python train.py --vocab_size=513 --beta1=0.9 --final_lr_fraction=0 --warmup_steps=1210
Rows from block 2, named by matrix and row number. Rows with one number belong to one neuron. Each number is 128 + 32 x the weight over its row's rms, rounded and kept within 0 to 255. All counts start at 0. Numbers have three digits each. After the name is the row's rms in percent of the matrix's.
# fc1: MLP up (model.blocks.2.mlp.fc1.weight, 1024x256), inputs 172-255
# fc2: MLP down (model.blocks.2.mlp.fc2.weight, 256x1024, transposed), outputs 172-255
fc1.567 092:077137136128106138138152127112182137108129128050173187154080145062131116081128128069177126103133128106187097083064158085139162083141142162138176133134076079097136178184120132073130096133147126126130084105119160160180142135140110122158164129199086128179
fc1.568 107:110153126195052132162128068151163147099097119126106148105147062116145140115106088145124085094102080079104152097101163067153165133121171167187195108139050175139119176134118097130142105143116114086103120066152130157147157131085218039128166152111166097167
fc1.569 091:144128184137163086151127146111168146036122132104172126134102132134132139141167117077102147117124149159116156103122083087179094088173214103144109159101152180151151135206093106084103181095130120072125108066099116120126159142172154150082178085098106142149
fc1.570 110:115131117146109167099132105182093138103155108168159151195120147143138078140084118113159181108142181154150135105128073153143113144086173133091145117130181142168144136138128105148130165142153053074149096128152172115143087107113104166120081126184151119152
fc1.571 096:145093130180136161101097113094200155078151121092089053082130134084129131165109115130133133143131070150125160097069163145128163055099103127151124158126140094123123187046119142113121126173150171139143121137209121116156129103185182149091129110177148145109
fc1.572 099:179165112165130116120093143130120113115130137147071113114180141165134116106153108124150156136106121115126122068153170105157126116099112181139149138146093178151072157113096125109160093037103140104175155091175124116133127139174135059171092095098151104091
fc1.573 100:135123125091149114184119048118133097128164084087111079094075160135065124162121078129120142109124086199125120156091105113134115095104149169167134100131089108090176116086121050086070139171124126119148126147136116112119114151161149102145114109116116112178
fc1.574 108:122146104169147108127115085170139123130108118129156167110148145148085089061098122184135070167184122127184142073086124123117157156110157105100115107132142140110116146186107099139160117133091061149166062162141130142125158124137155158128128225154088100115
fc1.575 116:149113107194095120146125082140158114056146170052130088117139116112120112151120099170095173142145138101118078130108139104100148137122103161083113165116122112058114152113191180116144127135136137133092078117115145126141157147133123097124181130131109069130
fc1.576 086:091160140117117035159128148089152176110178171180093152105106156132065164106149134164128143109132142082168088082167116128181138099136170159158180109137154161121161069137076130123037125154093191139154131090122117149083092168116075106116110126170087121128
fc1.577 092:081129134146161143067121169154078143069092080142167146123097135093178106157081168141156169148197156162163087102191154141086130103140086107178138120104121120080173111134123120195103136125119124136121147165138140108076152123132134099131177151160166099105
fc1.578 109:147129091119112226120142097185183114156126096142132133115114165111152085111158116150170117114140145143143141128068186075118150150144120131156140119117154144161146181200056159143129165164145097094192111122189116070095131086183158153128155151180099167122
fc1.579 090:055147118170093157096085137153201138080110160087136145117122112086099155147186166141140084122104085063115121070103091080112135105104085137129105095147131093132163144150063192107132158130143154135196170136131137096157128113166135083119126142169149113144
fc1.580 093:110056142157148072141091104140197109092135092176117131166131091155092139115110156147159097097078157132134127135070159139104184076089133174135120134173061149157153133126084172096155141106093141106108127134128098127136152088151103166121095172123054144180
fc1.581 103:199131147125128138101141153156161102053146140134159136071118112082120154191090097150181132113164127171091106123110199120170089114170131138179179170097153093127148121079087043097101176134112158174133164149165104120158149172080156202145138138091141151130
fc1.582 102:207055147124114145187144148106090167117159179140132107078130130085138123121124182120091131116124155159104168141093147072106186136118119104187136158080166127114203134136116160111143179138151176111124061095153097113169088107137141168155118171150122113158
fc1.583 094:090119120130107169118166112108123129088145137040155116141135122072112107189140114119117098138142133194173180065168141132144139062149146122137186118128127153158110129141118152142113149176112080123141131118145140146115116122151145099113144120157177124125
fc1.584 099:117152117065132120147163144137107122078196154160120174130092105130066154106048081187129130125157125118117179098141114135161104146156092114169114139118166145156081139126138112124104159144057114144157153208118191099115143161157096168094150158080151110188
fc1.585 102:167080101153057143105123180160113157109180163071157127138138101113104133109126148172100083097151128236115154166108163132128179182154124130131150125194127162116177158117131076160091172179087096099207093200162146121129110147082214161102145144086133146114
fc1.586 096:181035108145127078226173132083128138122129164111124124175067108111093164122159121165116117105169181123131041074051142202104060105094160107121116164101114100124136110115140156113112158131091128106170059154155137134133155117106141178118149141095095116139
fc1.587 088:085123113165091152095154109155116130138133123143073126151103114086125112173116074141136106109116127160178133089137100152096163127155107066121152064190125157121154167127151160157166100075125150105186104171105139120126184131211140108140090191107191136132
fc1.588 096:141096095086116102128129064238090147112116098133114137153138086187194107152134142107197127148168154172087117096108161162178169130124167154078170113087164099085151112089175125166155158139138135081137137174129110144085188142104125135125124139090105093151
fc1.589 089:106091081164058126120074109121173172098151172073116166101150140138104173119102131098076177111174145122137097115075104124152128146083144176088112194162141111134147072091116154120150111144120106118144171123152177121119116171150089108136128078120170140113
fc1.590 097:114171184131101079108169144115164121114121073125097130114088157126113117130104096134106097102107150106152135162155138091112109075184114191125098115113177170124127158131140139110103121072152153087105167090129100130193131163133098061150219111181135134140
fc1.591 102:132133130173157136171079151148148146142215111096111081117150076148067151091115142089105106135095069120152157117142110121174086123104110205098143135182148172162055110082169119133120166108111134166115170113093154132137124153143195059143164104116111155177
fc1.592 098:145138096138104138152076117130092153082085186149092127150115126128089119186101114110122140071116078174078086161084131142104047148104170171115153156156113172132193152103070093125128149139151143127115161117135149166120119113130124122081119144136152086132
fc1.593 109:169153126106146111150149149101169138128164154158118126118079089157100185102075162187096146068127113116152127109142149149159121135074124143077157187090147176183115167143159098109087142167073125147118127115132158119072138116113167126118075188197099131146
fc1.594 094:051133116224157113114181140155149153107161081121101075149100126110101104119107132097161153115154184127107134106069125048122153151135162123165140119180097156146108129107112106075089142156172134101121159104180098131152113090152162148108160099136079160158
fc1.595 099:082146140074156100118048163123138109132148103117150134119126138121112132116071099103138081116095126088156162123167156179107067084103120123166101106111088090166102151093084093108083124073104066127137188130109180140096138111109135090176127122154135105143
fc1.596 101:144106100144150161083177102091160122097115049108121106091095143107067096116119147150132120147108155145140160156110122126106165095136119139192160116146126131098161153140050087090151114128112073102136171194149140153122097135167111147177172139144099142131
fc1.597 103:130091107098185156100146148103120147153137117115177092138087179141096152138121134151110081161097181156113129139093155096123138117135066121071145143135125159165154140170100108116177192134051141110162159190192141108038154151134145154156141176131072147137
fc1.598 100:162072090130094069136078123119117179147164057092142142159101150192135161167063158127138156133090102080149148145113133113126142158127138179148100120104159063141128115129128097104073161132132133081169119150095110154040134079141117102123123122142141118086
fc1.599 076:098168102092145124145129124130127137082121087155097145122133127167175124149072105120089132125120100137120092076149175113150123115097148132152140149200182159122105100126088136110160095167122146128138116140104124169178204099106122135098101135133162093100
fc1.600 088:163148104049125070119071129130141160108171096108096167170147123183128112156106076050152142151091146100147160119140114152189103106192088136070163122133173123119107081095080119165127164095096105137098094115173112090088184106147104180103154164135173085141
fc1.601 096:164078126092071087188138122112112139151099157134117174149091128106166099102100142149153163166125149151196098093160146132147103078115158082170135159095136087114157147159112074113146108110076064155102087194125112165166157120111176135092161099079083095188
fc1.602 100:107128134147105107107151117151167166073147077145182115089134160100087132132116054094122125094078113119130159091080073154108085161067090065119146145197096145082109120178111123128143134128113119120170099201137154152155101128077159109136167140131124142096
fc1.603 101:141090145155109062164102101142105109081093179128125149182101118178082186159107098158125154129132112124136077142058120091100142192122142140107137175162136156147149133124181122146106143163053125119176078155127189130101131116104139114127070189155118100132
fc1.604 094:095126097185111119143146079103114099085105149145166102112100167157108158119142164136157186100114151093078138149128088028134143128089205119144115163128116185138083101164172072140140101139150125125099133110149139150075079153077141106114142132077175131122
fc1.605 104:108077135119117119162159123161064137128153179106131176161094110102086103136135141126139138093164153144099130131103130126141140132065118112135141139100193104180174129106103154166153143158121144108155137230181141182084103124145133160091116102084116122145
fc1.606 093:126083074157107107152123102179141148127088097137059096172120085160121157140135120118183082132127140201118154066137137089137141095061124079060146103128100148146124115155079104158101140079179108134151114171199119178137174155137129143101111086098141131201
fc1.607 107:173111118079157137129144164148146188137129125129175159184151145145111129164097130148089085150158112144097156144128160150144090067188087132156120128147213129095119103103122102095127125198163186176168164112099108151072111180099103115108100159125116129122
fc1.608 090:088114116118136084194121127142164147139121146094165120133080096141136097118138094148086168106165112082148106089121124120151060143109089159136133135129126146121110182157152127140084148115080164162104101166112102125078125175062105097092134134109159130165
fc1.609 089:142100109160173091131101094123119113131115051123111151124138120126162126172153091143173099162073139146111060100141218183153086088128120175126099109110107158098121113114116146095094131191109129144077179135091151179141160117075100088080105089071116110151
fc1.610 099:136104137056120111082121064119175170138103112079155105176123143113141148146117117113106162121153159099087175151073129121144137099084106146120168083142100127098106153128082137116112134127148093126157047166159132102134126136121144117174130151124101135186
fc1.611 102:117139153184092066097163116140120134123119106093163105176113114108120122125102169148078086114124131141162105135191118087172196069090109149121128184132216103087167106119136112105125150157118128138155169128151164150150112170090139179103126134095077104136
fc1.612 098:144136163148174110128124093115086135147137122172144117105123112137124088136147186164184121164148202047124113119189140117116161163083094108153152139086082140174112153125107039119152164132116165128121155115120172175090125150165127183133093187129131126177
fc1.613 090:079101104173091091131110127154114191138153176149094135110125096104131077114117134127143188116087120110083164090072100154159126127130086138147128106108166066085133089122121110166180107105147101042170107085198142147111150109130127126150145128075121146133
fc1.614 102:041149143158138122154078136174080188142072120064133169130150102078096068117142193103165090111110133106061081065118126068126110195167153157156145122125119143169176141063099136110135130131153180136123146109155158146132122095144174143145165122130134108138
fc1.615 094:168096094178160140191193081160075143121170082099127089103105171077093145178142084133147151150103097160082131144110148104122120086131077125107130146103149109085134064128129098096084176172147111091107086136121119083069085116049091130185164085150116096227
fc1.616 097:162167144090108064138127084159108092150159100206138099122105186169132179137152106102178118149163062133112137174179149042106116104165158193118147120127185074119157166150135055110112127144119099103102169119118142130105123162188109132115099150129101137113
fc1.617 095:193116136117070173145068082148106108060113094149080116079072134150150170120159175148083118095123126123153149129133067085082146081165120143149108089193107131130194133191070085113129161191108080085113099086127200130128106065139081183125106123165146128129
fc1.618 111:115085130088149109094123119152089167115081103110129151095119143099134122105072068041089126076160112078081156083143157107118130092118132188189146155091160126090141097125095054130114145161204138134179130090133172120170150115140153142098171134156136133127
fc1.619 100:166097129118121087158156108083121116125170199138103182189179110132112144145145098066152165130150137124150127163049160149111072194113127114144107123186138117139116079064084113104130138093123082081164061104105142137134179155087210147094151151114121072155
fc1.620 096:193145090153132168120170128133084111074117107142091125154080115130122153081100146148159188070131111109181088122067118167109121142146193106119138109114126163118166133185140128109114150115122064093095112174129093114127124107131171163083147101122184114085
fc1.621 094:161113129161108108150160122116136086116134153093165158119146121095079083085109148121153171104128131119146109143104095142090100145100153149118092136126138087132141072130075160110093183043102120084146128121105132161082093112116150190110183100071096134152
fc1.622 096:089108128121092119158127130155057126128101180156119115150107112122192165183121125095094153102176091195059090145097114120130101115119130101082177157089106183050158146109137166194116150116139108107159183134103104147086130099103199121100119095072156099174
fc1.623 094:133172118114156123150132109115128164146124167185142091185114128086049178119095093159114097083124107116139096151143170124131065117129180098161184129111147142130055147147097106107099103113191132111105171114176129132086122110150137155123140125107137140169
fc1.624 089:132158110073141155170136105134125165176159113146103134118092122131094158184085128136160104089164076138051198183148096128150091093149082134136115126122100089105112178063135142099161087151127155147114133077163116120071148160171136081061126115153116109091
fc1.625 096:163111132165129108077188162169173117115132167163104163123112116068139138058110090132103181149155154102099169173109119163139103130137124119133122120116167126113084193097139166058158216118162084034202064087149146144171177150172142119139171108144098137170
fc1.626 099:124129120119169133183068139125124171134111164147156136102104100057104123055135181081160181053131147142058176081112078111176156096085208131098164055137149198136181116104163150108066144106125059122093143138099140102109152080136212157086138035147177168123
fc1.627 098:109148072065070019091122151152137105135083146111178150141206144126123107105156080119157144144135123125113178136066195154195158142160155184126157124126067139085133166057088136124122148100133063115136121118157130111157151135107199125122121117148188093179
fc1.628 102:084152172106132150108114094187114120102108168149110195107108061115130050126150125119156133139110102124113117147154169104167107137133163147120139092155172169098158153160068167115174134096125133154096168076107163084104134100137115091167100105127140144169
fc1.629 114:175147116120131104127200116141200119114174126095149126118136116098183100129083090139097107132187175066163118146133165075119166039157120128206121150105188155092157125138135079081134101143110133053128150129140097187122136088109157088174170066115146159140
fc1.630 105:189104072129118128166125143147128173129106109128093145090122095158130109075104114080134149087106083102106164083100065134123080124143136188130125132105120137130104171117119117134146148090106127098126127125111200143157156100139138081099230101104187130170
fc1.631 092:152141154120142139154076137112111167100141160153127110084124113117145131120179098141083165130105082158164118119085130122146088156173120152151142105155172207134081130118170132060145080135117131112099086093098130159087107087157143060121115164170140116116
fc1.632 100:218123134082124193221113115102128130045172129059151064135131084095160163119121120109106190144100143156148065142060081129134088121141204099118159148126222141128146096114102160116126156085160116171108157156105119134120107097103177099118164137109152158074
fc1.633 097:208070111164066095132147202086132089139124136129154110163111110081091123108146115131141105081177068147146117079110156083112053086123143130169166084151122145174146131178099101102028169094172131133134136119142088150154157137141134100125120091106122166132
fc1.634 102:075186094181123128209133128129154175100133216106145112105167116108077110089153105125124151131092136134099092104071108103155122076113152153100146107154123169129097075121089156084137131115187084150132093133147104103108144128126175148135169077105115127185
fc1.635 102:214174143141109091149201151103161102090149098073109057100103108121124100134127135061160154107128116121108124132109233128166147122123188155114089120097110093167135134113129112057146085148137142140088116064128166114085136133105097126102109118150140137162
fc1.636 112:069104135150145111109100173109124112156158244107093128089107054119148131115125155115141195090107075114149117074117092139147058182077172125093124174150109149146095134107128173155130104127151084105117118174098146118112127072159215170136195077088150138188
fc1.637 102:174085141130135061159139109104146134098155124149165064133193113103037123113132151119148127095128125133144133111161158127113065149102121157064122172129135116145141110095109145142103171090093133157194125193174109120072162140136143107197148139079120128131
fc1.638 102:100162168101160097102187112128133156152079105149083135112191139142124136064098120104109152096096146091114150087127161106117159083086117167124181141127097125130101122119085118113137143105094043105087116115146154148118150171153170127116124115101108111164
fc1.639 103:166157116109128146135132137125113109108105150124185166037105127116168133102110114142174184115179142134153135135159131136128149118164087102198184186087113152065159131168080092152112188140148075131143112102136135118084166125117135176117160120117190136152
fc1.640 101:083106118130099095121096098156146121098096132156089116104104070113119160172076107106117072144125164164088098102140106110145107183117104121121136107179115079149159114169138131179059105092127094098163184170167107121099101126147159148161140200079140126146
fc1.641 108:106117074159099179095077099148146140143140142105136082090205121170114147192082165142167141133185134133117121138156125120178142115088122125186162155134208143133123110088112099146164136176135126113162168153146195138131110170118148126186120114065148144156
fc1.642 105:173069086090068147150145090092124110118171154089153148091070127174095112177139143091129097075067139108125092069063121135142090164166136071126149129131086139142145121113107143107075147120172111131121120205180128126102077137146146138084166106050136099164
fc1.643 092:082142099138084034156150103107088152129119142098129150122143155138123194101089146145179155098130172103127121091170076126141131104116165167145131085126103144141132147047039117180130178090108129132173126145152110125098077190097213159098135130169122118170
fc2.567 096:137101096138140141089134150141124140122201103129124113141135177069193177162123181166162100100156166076141168089083132104089090158151139143104172135099102114182070075104152107189130125178126104063091125091142220173090142160139102116127128146123145084066
fc2.568 113:108110136125146147199113071107140141129137072152161116113119137103112117120111115142149101136132110119118141120089131093125191110118068131096177107158108128116165040096134087128097127160193138074136115142111110102156133163117177102202142199121111124109
fc2.569 091:110179065172155086168057132128150087106113105099149120138160132168110150106128073117083073092090165140095118114109114107095218166148128145183146139172139152127098119128106078128153153154102097176132164092152203126084108168085090071093126081102132151215
fc2.570 118:108179124163093098167049109166156102140152170083071118143134112138145169108131128059164149133155096106090086129061137147121135082110163103190160124176169130106163108147096120163137145128147183145122155130108107119148157161096049122161133146108071111189
fc2.571 088:124110148042133118099157076203130145173169141106092068188130142158162105124155141147154126130118138062090078137140121089083158134172143156078126168118119111168112091128137166108109098176140148115100133119092147159129157152146085105195114162124087117140
fc2.572 093:090150153154194138159121096084156085147148193079139147151104141107087123177176103163146084141168106131125163116106103129110114081157068108170132169167142102088156075119079069078110097190143114158105163184091124150122108143145150185102134099108058134150
fc2.573 101:124078158086164144135102095130100132139171092108173125143087186123149081118113062179161086169098144126155133134146153154100158183150102133088131081209071179136102132128150107093179163155136100113146114089183128065134109114143152104169138148193125169136
fc2.574 107:149100142063096173089139152098094138159138134154107045158113133084065128141140134081119177084114158183137140182145095122136124116131093156124165187106154090125116119089109166140073203094130124068139128080147190181126120107182140120066104087116168169054
fc2.575 116:154160134077106087069086127087152108182132111151142139117126117144093106176111055096150133117106045147177121135092144145117107112182096139144132104158038185119153155138164123084150092160130108137172097124067083067171153076094151126158125122091099167115
fc2.576 088:102127092168131154124105098124148121078118094125193194143096184115153100103120157120165137115135141160146093157120108146141125171101114114177155122158108099079118138113119124081201129122142091156080084134121101135129144155075140108160165139122130111171
fc2.577 096:123111136111088114102159065149148116160115080105067161151075100087061159156152083131108161171160195109128107119134097097176042159106172114092126158058120100153151194104167173121082130153142172152083127071101098072105178134126091134157166081113169097148
fc2.578 115:136135143127172114100129153109103169149076136210100100116124147119118155124123174127113126147140153139178140136101090103166097121097072160117159128132151110148061165162116148103123103094105173113072162072134165134136060154121151142087145099173146143122
fc2.579 096:148201163119081113126165136157110092170145084135124144120134110151086071117113117093090104123075218127098094168152154108105085156149137115119178138095100135121099082138143059188081107131141140092121155100095197123130121112114089170135174070059110134121
fc2.580 092:103130158154053207124148104135088115140082107125103161103145128158087150138070093126146119132156070177139121160136128117161138208086147159128104102098151061090181152143161100124157131114165136061130124140081113143184112123149107094177140129186142123074
fc2.581 109:153141093182116139098137105152146107146176093126105125130127166140122140114083131141116174117121155178080157152172132106104131172121148093190154066160075151068091116131131110148121136107119094180138150045070120134191113143117119094113085063151116083168
fc2.582 100:113186093146124179166119131099175152164100170173171130102103113170133103159183121160087084060124075208090112099059128127123112112165061100090114095157146145121120184127066119104165082104124108126086162108149203119111102150109128102142152109131132163090
fc2.583 095:078108146121179077133153156109103067088188104165119167142165159147126141119095118121098117157139146056130117122155121112187126175073155188136207115110127096126167074126130109168105122161137220165197117128131129151111129126126105125120103091090088147206
fc2.584 098:146114193131095117176117102166150116126155136078086106139107154124171086126118090117122109104118132097188100154161158130106122112126121166136126102140157122174187127082099101154135132121139101082130127156099140099109125070128171110138122112174159145205
fc2.585 084:122160152123181085129154105178177134206131173110062144162091133081188142168117124183111131138136115127061134208142153110146138136167034115118162104139060092079162142183177094156181099173151146174130140093103161129141177167110091156174133164166112154161
fc2.586 103:079123139061122125125098095104146125161107106131182130126082127131138176065115085168119124094124116175145081146119174141139146165171131160132139179096123100103113140152110082131156140070126121173095118144104114107144087132169097122147138107116144081190
fc2.587 087:115105149096188121147158119153098102125149195109122163087089155161124117099167173110163137098104083089110081149128044065145065135134110132103138159136118172190122129189154150087128139106150163133129119126181102105150108097156108148091160076078096095145
fc2.588 105:149129172116135148130100180140083142150118128160159112106104117109098144124081119157095155148123184174210181128159131130080138117112130027165150141208052129169089159125167150165121118141149132093105140049108169155136156097123181051122125179210136064083
fc2.589 087:143094131132106126153138133130094120196153105105151101123131127101050168138103109116124063097118241105112145155134138136068081131141083134093105147059119146148188147158081152131098141167111157175128152154118061115189111074169141088128137096154122120099
fc2.590 099:129150078155085166108152139125094177164183151071078145162192129158181144109129120055198195168145128063115122126156108170133154143118120092180113160121097125138122097106116147188045179129161166163144124121110110131055093093100093151155075150146126126177
fc2.591 101:180112176159148136099168135143145126127123114126176200138148149082153093129152147100146086115110140173144168127112125180113112115149161154086107181055144125130082145057116107099188142117169179146138104125092064147138128142139103115091164076123136144086
fc2.592 111:191134150103139143190165112135141094161127161116160005088163151140151129106150112174114045164145091168182118153164124037094124140131123142190106167138109119082119097097092110151095131097182067123156108099138137135171099119186148078129054162145113117064
fc2.593 103:121138101163070104133049128183141099128134115089065144148134175145101061179109148111154099116199095100066048097060144152109092113130157089105103201129114118150117126124092076131154150141198146129153135169113103087087159142121086129184079150124142134166
fc2.594 098:132137110075107148201198123146140109128119151144167109125121084150135168174135111090090108175113109149110099136154123122115115090140145160097106182160139178120118126119135205171104058059078159180131128120118167117093092151185203104099129096166146144134
fc2.595 092:162091177156153084122132106090094078169094103179142147156166073142186062142134131131119167107147135169108114112138083147117149178138133092082114102088189076137156134123088107146109152113127141123145156150111113148084121100146139071107126124154076148162
fc2.596 099:133157168105115084117132123122138157120125179202108139135138119121143132157146105130121053140108084159141142104126177187146097057140069084072115101125083134151110096118171149115160111153126174162089066094125169173086096144166151125095145134167162116090
fc2.597 097:125158177096161129133110070133098135121071194107104162151112115122126104166120142101145133096137099175087051150117130124149095157112062125131168175109122149177102098135165087123143121111187130161104076176106122117089116135108147138150173165126104106190
fc2.598 099:131159125193123138118171106086055147096139098149151102109150137086119171092162122136156200167116178116106198123119123158124170150118131100075094071129108133099121163140162122190118097167148164151094127126134060097146146174119171110154146140146070134120
fc2.599 079:103073189146120153152113147138106132090134096116130182117078120164100103116112092124166135087081134083104176105100106089099076169155104177170082156154094187070111170121154170102105087143160146104159141118159045100121168082135164110144166143088124146119
fc2.600 087:114139150134080112142100149090178182145132190127128087076091168102095168106122148172113133156091125095085151095124133115104081102100165108208080106173154139161150119084087058095102126152125196123147161139080064130132158104163127127098126159106128179120
fc2.601 096:128044092159119177124114096127144129100120101057181171151145130106160146050119138151157141118130171115108114078139091136120161191160122093156147130160116144137097103094123081149155150049145103160139116121162207055153106097174176138190182171116122126176
fc2.602 100:184164154104155135125087141131128124161160168180091129107118107124169150104087115176100126156155108146129184159170162084139110068096189124127167170109139094125130131141127092084102115142124205098139182096121123175079085127136117090087114177093091132171
fc2.603 108:105108199151142129132153157134133169148087115172113114150122157145170138138133120127125142242110137059139103103112120115144149125101128151161151144121103125160125087145126075133141082190087165116196098142136089132145092128093116103088128142081091146101
fc2.604 090:158156147128104130146132188128088092113121168146139119102090143095130116150121100147131093091146152131139136100175081142148167172157095155105152088107065130095188107129126105152082150200168149166102049140163143102166209153128117171115128162136081084160
fc2.605 095:141110131044113088190108147088103128115079166093165144170081094153152118088044130142191174148169123178146157123122141154106198179103084145116157116127140097126083069081167085093127139166117041133181175093091146100169105110095137099138163078121172146065
fc2.606 094:101126097104203154171116190129088123155167122153169153101081173100113119126081093159103167116111131056175083139091073135160203143136161100088151123133089109099132171081153125082129105138149146110196084066112130057132166085104182102176140182164096149122
fc2.607 109:173215107098085145142182104134141126107108081144118136151128123141162117128147167144176110167089115142114090143103138134128164144141142112165143135118070189177112225140116110134115173132100161134070111170097192114165105089157048063103052211047087110198
fc2.608 092:106143132114123145124137130159055092158164161127137122158084144095172075120037095166123145104145162085133046080123095133116121096155136097146138166095133151164133158082148155149147144083134120152099079169088112052076154115102105105193147104143136119174
fc2.609 089:149125123170085101125108097078147155157143101062134164150086116117204148119069125181166113113114113175099109075164113049098163177169079109113111114153203127091172092156085177110120141107118120113126101178086063084146120139099122089140153173170110143138
fc2.610 090:148164118145146080160101141131109089163062144184121114089123141128099124180189116109148136209164137167149098139120113134092089170076128164088128102040122103115149108091102097155083133108105119176136111068088093105113185095115138157130136121058130105099
fc2.611 102:076161185095082132113062083173163102145132140101142131145128102108138156156100084104163130157174181174111069145140104128110151127161110158181158106147143145066124099099068143119132156100151133142145119113090148123173106054186073138144141093140136120128
fc2.612 102:114176174133141127179151163125117139151180144129049106135134169149128148142157137105099094124122103180182188150076117090172102182072168148170130188092077156110158187101112161130141116062139101140116106117088148067092140159159115166145030100142098141088
fc2.613 086:159137148053157085155073152174152124124130179103106163121141108163086145120058073084145113153141082106139159139144248157126124100176102190112126154135147122091148118119187132150062119153128127154154127161101154112192165095082127076139061158172140101176
fc2.614 106:251116146129090125102117153150186119090143098194120096156135149160128144169172080142103083160147181146123168120125114138105133076085104118087119137133130155120091121146140142160122122129116095122092174163088148095145132147127113145117098165045143139089
fc2.615 085:097136139168128161095035096138161157151063156071156135099181155132116079085113127107096152145079107156181093121160145104118138137122114063094153095171108122132160140185167155166118111159088160098169117069113111164161163143136170125172141175150135134162
fc2.616 091:063167115105170146122122131107144115125120126101136109125106170158113152055124123115122154062120186172085147130113107135144153176083105099133172082129115080135186085073175125147117125112102123133162142135140121148072104120093086197149136178136110143189
fc2.617 091:177123152171109156133169139142161089117118124180138114089134071190063154161123153110147103134098095168117136113174096106106101093127083135119117106112163144129210108099105114105074123079119141063079068135142147126090076165135142134112102069085128145078
fc2.618 105:134122140151069104118132102158122101117133123097120115124152137155089144100182130082152076105181155105134175078176086146138138132155123192122136076174046109124154122127118119123173113080149139139170156160121141146116113110137142140133109135153170107159
fc2.619 088:126105164162131149136117130133083140139088117147208145131097079150098104176090116138090114157152140198101071156166153145107161101129098139095121098150131088066123136069162121110135123135136070127148133185124165145118125114167069134127108116189133175064
fc2.620 095:173144152127093120126141160139143079125116165108177112157087131097137109053056072143093070166166164109104228136139159122133129058102073151119120152109125115100068131128119144153087101150126190134115148050119078116134120123073116146110187090168108125084
fc2.621 087:140119094103113113110100116123138136099061143162110125108173128140169111116084106197087133090171137191107102151148171128118157175175104146159131113140109145092180130052120097151124151067155219076063134087108114157095126089153136142174123169194094151086
fc2.622 092:177209122158128124135134121133083096182132107129090154160143145088164119111072036125138144144094165119175104123110101077083139114138164139166142088158153121105124162163160157117112145160093217128147140120151088116144166154058148111161128131126113143155
fc2.623 088:163079162109142135150146114153089153179131114150186155131096129141125117087101148153118111136116148157176117158036114124075165172170135162117169128151113113124127124123156118114140121127167123076150149104180148098168158092133083132050103163103131048085
fc2.624 094:179150147081138041125155085133070102128123077136120123150175148184176085076110156124135069123145175149126152119106123107157078099077104122152104153100125158133151145154182131119143139117141073129142137122097131113100130113111077151066087134111137113088
fc2.625 097:158120126157137126101116067076080182145162113102073095110089115152121116163162165143136065114110083133082094100175159117108140140162104124169136147101137119115157124136143092089109135078102144139183176120097129156120110092114088132081064091061116131119
fc2.626 099:170172154151122110145105164116090100093140112132124085111161070105115113130094134092152103105099140121151196094189176193135139127144100148171126172123078165060084129116129125152123112158086100144144182135122188170089180132122118085163135115145113151135
fc2.627 092:166161135126172144160168144143093122132143138139118127148087162143075110167125205097138159102108103114079138132133117075169095169135094094106132108130170085135121138132155107122139121158158134148136085198071140158117151108113094119095104128039074113126
fc2.628 106:162086123174120083158123184138148142128108094093141151128142062108115099110165083127111138059096091139165128109136124113157149176126133125120129112120129118139151136187098115159100141099139153147171119116155112131105082143116166128100160070106139133144
fc2.629 115:189126156094137110090153108118124187139145142107074102150166103144104092112105119094142197077086149160113130140159093175157152159169080090101124175108134085124106076122131162156133133124174150113081064092117089163110149123123093119112131069151126160094
fc2.630 105:112140132119148130042067092149186111126114131111135118166135144161168175107175119125122066156142159158147134134140143093112170174195159137149152105169099107134155101162116151127151090084062130153138173151146118169183135114116158159143013178138133165107
fc2.631 095:135115144066152128104155154103143073144188157056178078090163151140179207130105111115101136104106131049130117200173122111098151120130104131115179124100114115109086198076180151184158167158108185172177170125105124118089108084090199166154145121132150123158
fc2.632 102:169149139131141173133176141124179074118077142133151118101170118098126142176135189118093163162113168062137181141109117125161118118062080163104144102111081130133039131149105170129181129113116110102092106148088100112094143171113149043092122086122087124066
fc2.633 099:176152111158136100126166111158126069078109165069138167165072136134138156082121096156124136096163075164118170114153095148143135068119086114137097136120070106101156141096147067121077104127084136195142144121117114107166139158109141105144180119135117098125
fc2.634 093:145172178083111123060125063137163135109122128143081077135151165126124137139105103173117220096177151121136146165154111170104131117136118155169127133090135105091109096124147132105127094119108153110098103145120142126130172122091041153132084177124067087159
fc2.635 104:066139106148118151132093153122064152153083102184080100107106162071103107126127151149102116143100140177090085140138104186137189195155103092140106142124171160123140216101105143180179154129156158084136151098126148084108107149124193099100084129172103117113
fc2.636 113:167113192071133104086118110111086179098126119159101158120119138105130090149158112115083105104165056098086151170143185099129108094161101138126154099127093100111079103137132145142127146176118167145121125154125149146136096150116098088098098245139099119150
fc2.637 099:120118147105158086190097144146076140169090172141111110122160153168101130109103115077076166100116110112090158091162172163087103102185097165136124116159085133081189138108146204155073159132119154076214065163175142145093121138152114133110139154164042136085
fc2.638 104:058126147120127166137123085120126130121118094101178156143124115121046111099163123217151172108155141158058141089199097094146131114127148145095174088157137138109135084132156187145145096102122167159105155107131168120144091133116103160182114104207138086133
fc2.639 111:158166147150143177120168082124183059159141090158046088173125129123130099112177104127086128177178157166168100093080095137148066142049171105064117151068163128102140157144176152095106110175120159160080092119114103122108124171092147147177108119158154104158
fc2.640 101:083159110173112120113120120119150134197137140093148117154087190134080120155133058135109178131120114133144164185072106175161137113099110118133146117113071066113105109191080236137192141102120123100137074056152147141153075070129084118177093108117066121159
fc2.641 113:166128147123125177114070162087107134129128106118133115169073114085176124136157146128134159068148076135115139132101194152117187145109094048139144145191126108118109071084151089145147122101175049105113154087170142139083116100082181139104108153184132122147
fc2.642 107:071112107125113126097122104127087132105114116099128130111126124109134109110079135153132158114100153119136030144142113157091122201125165116152099201129097066221158130199107121118202082112146098166116152092153121104182123088133053179100152137171150119154
fc2.643 099:175183120133144141072037205117107090168153143170094090113150178083142164154159119108079156120145137125125118157062108132112082107108162139157173157149125060129134092138180138144116071175118126142080084171143158114065175091144117166186116194104145075130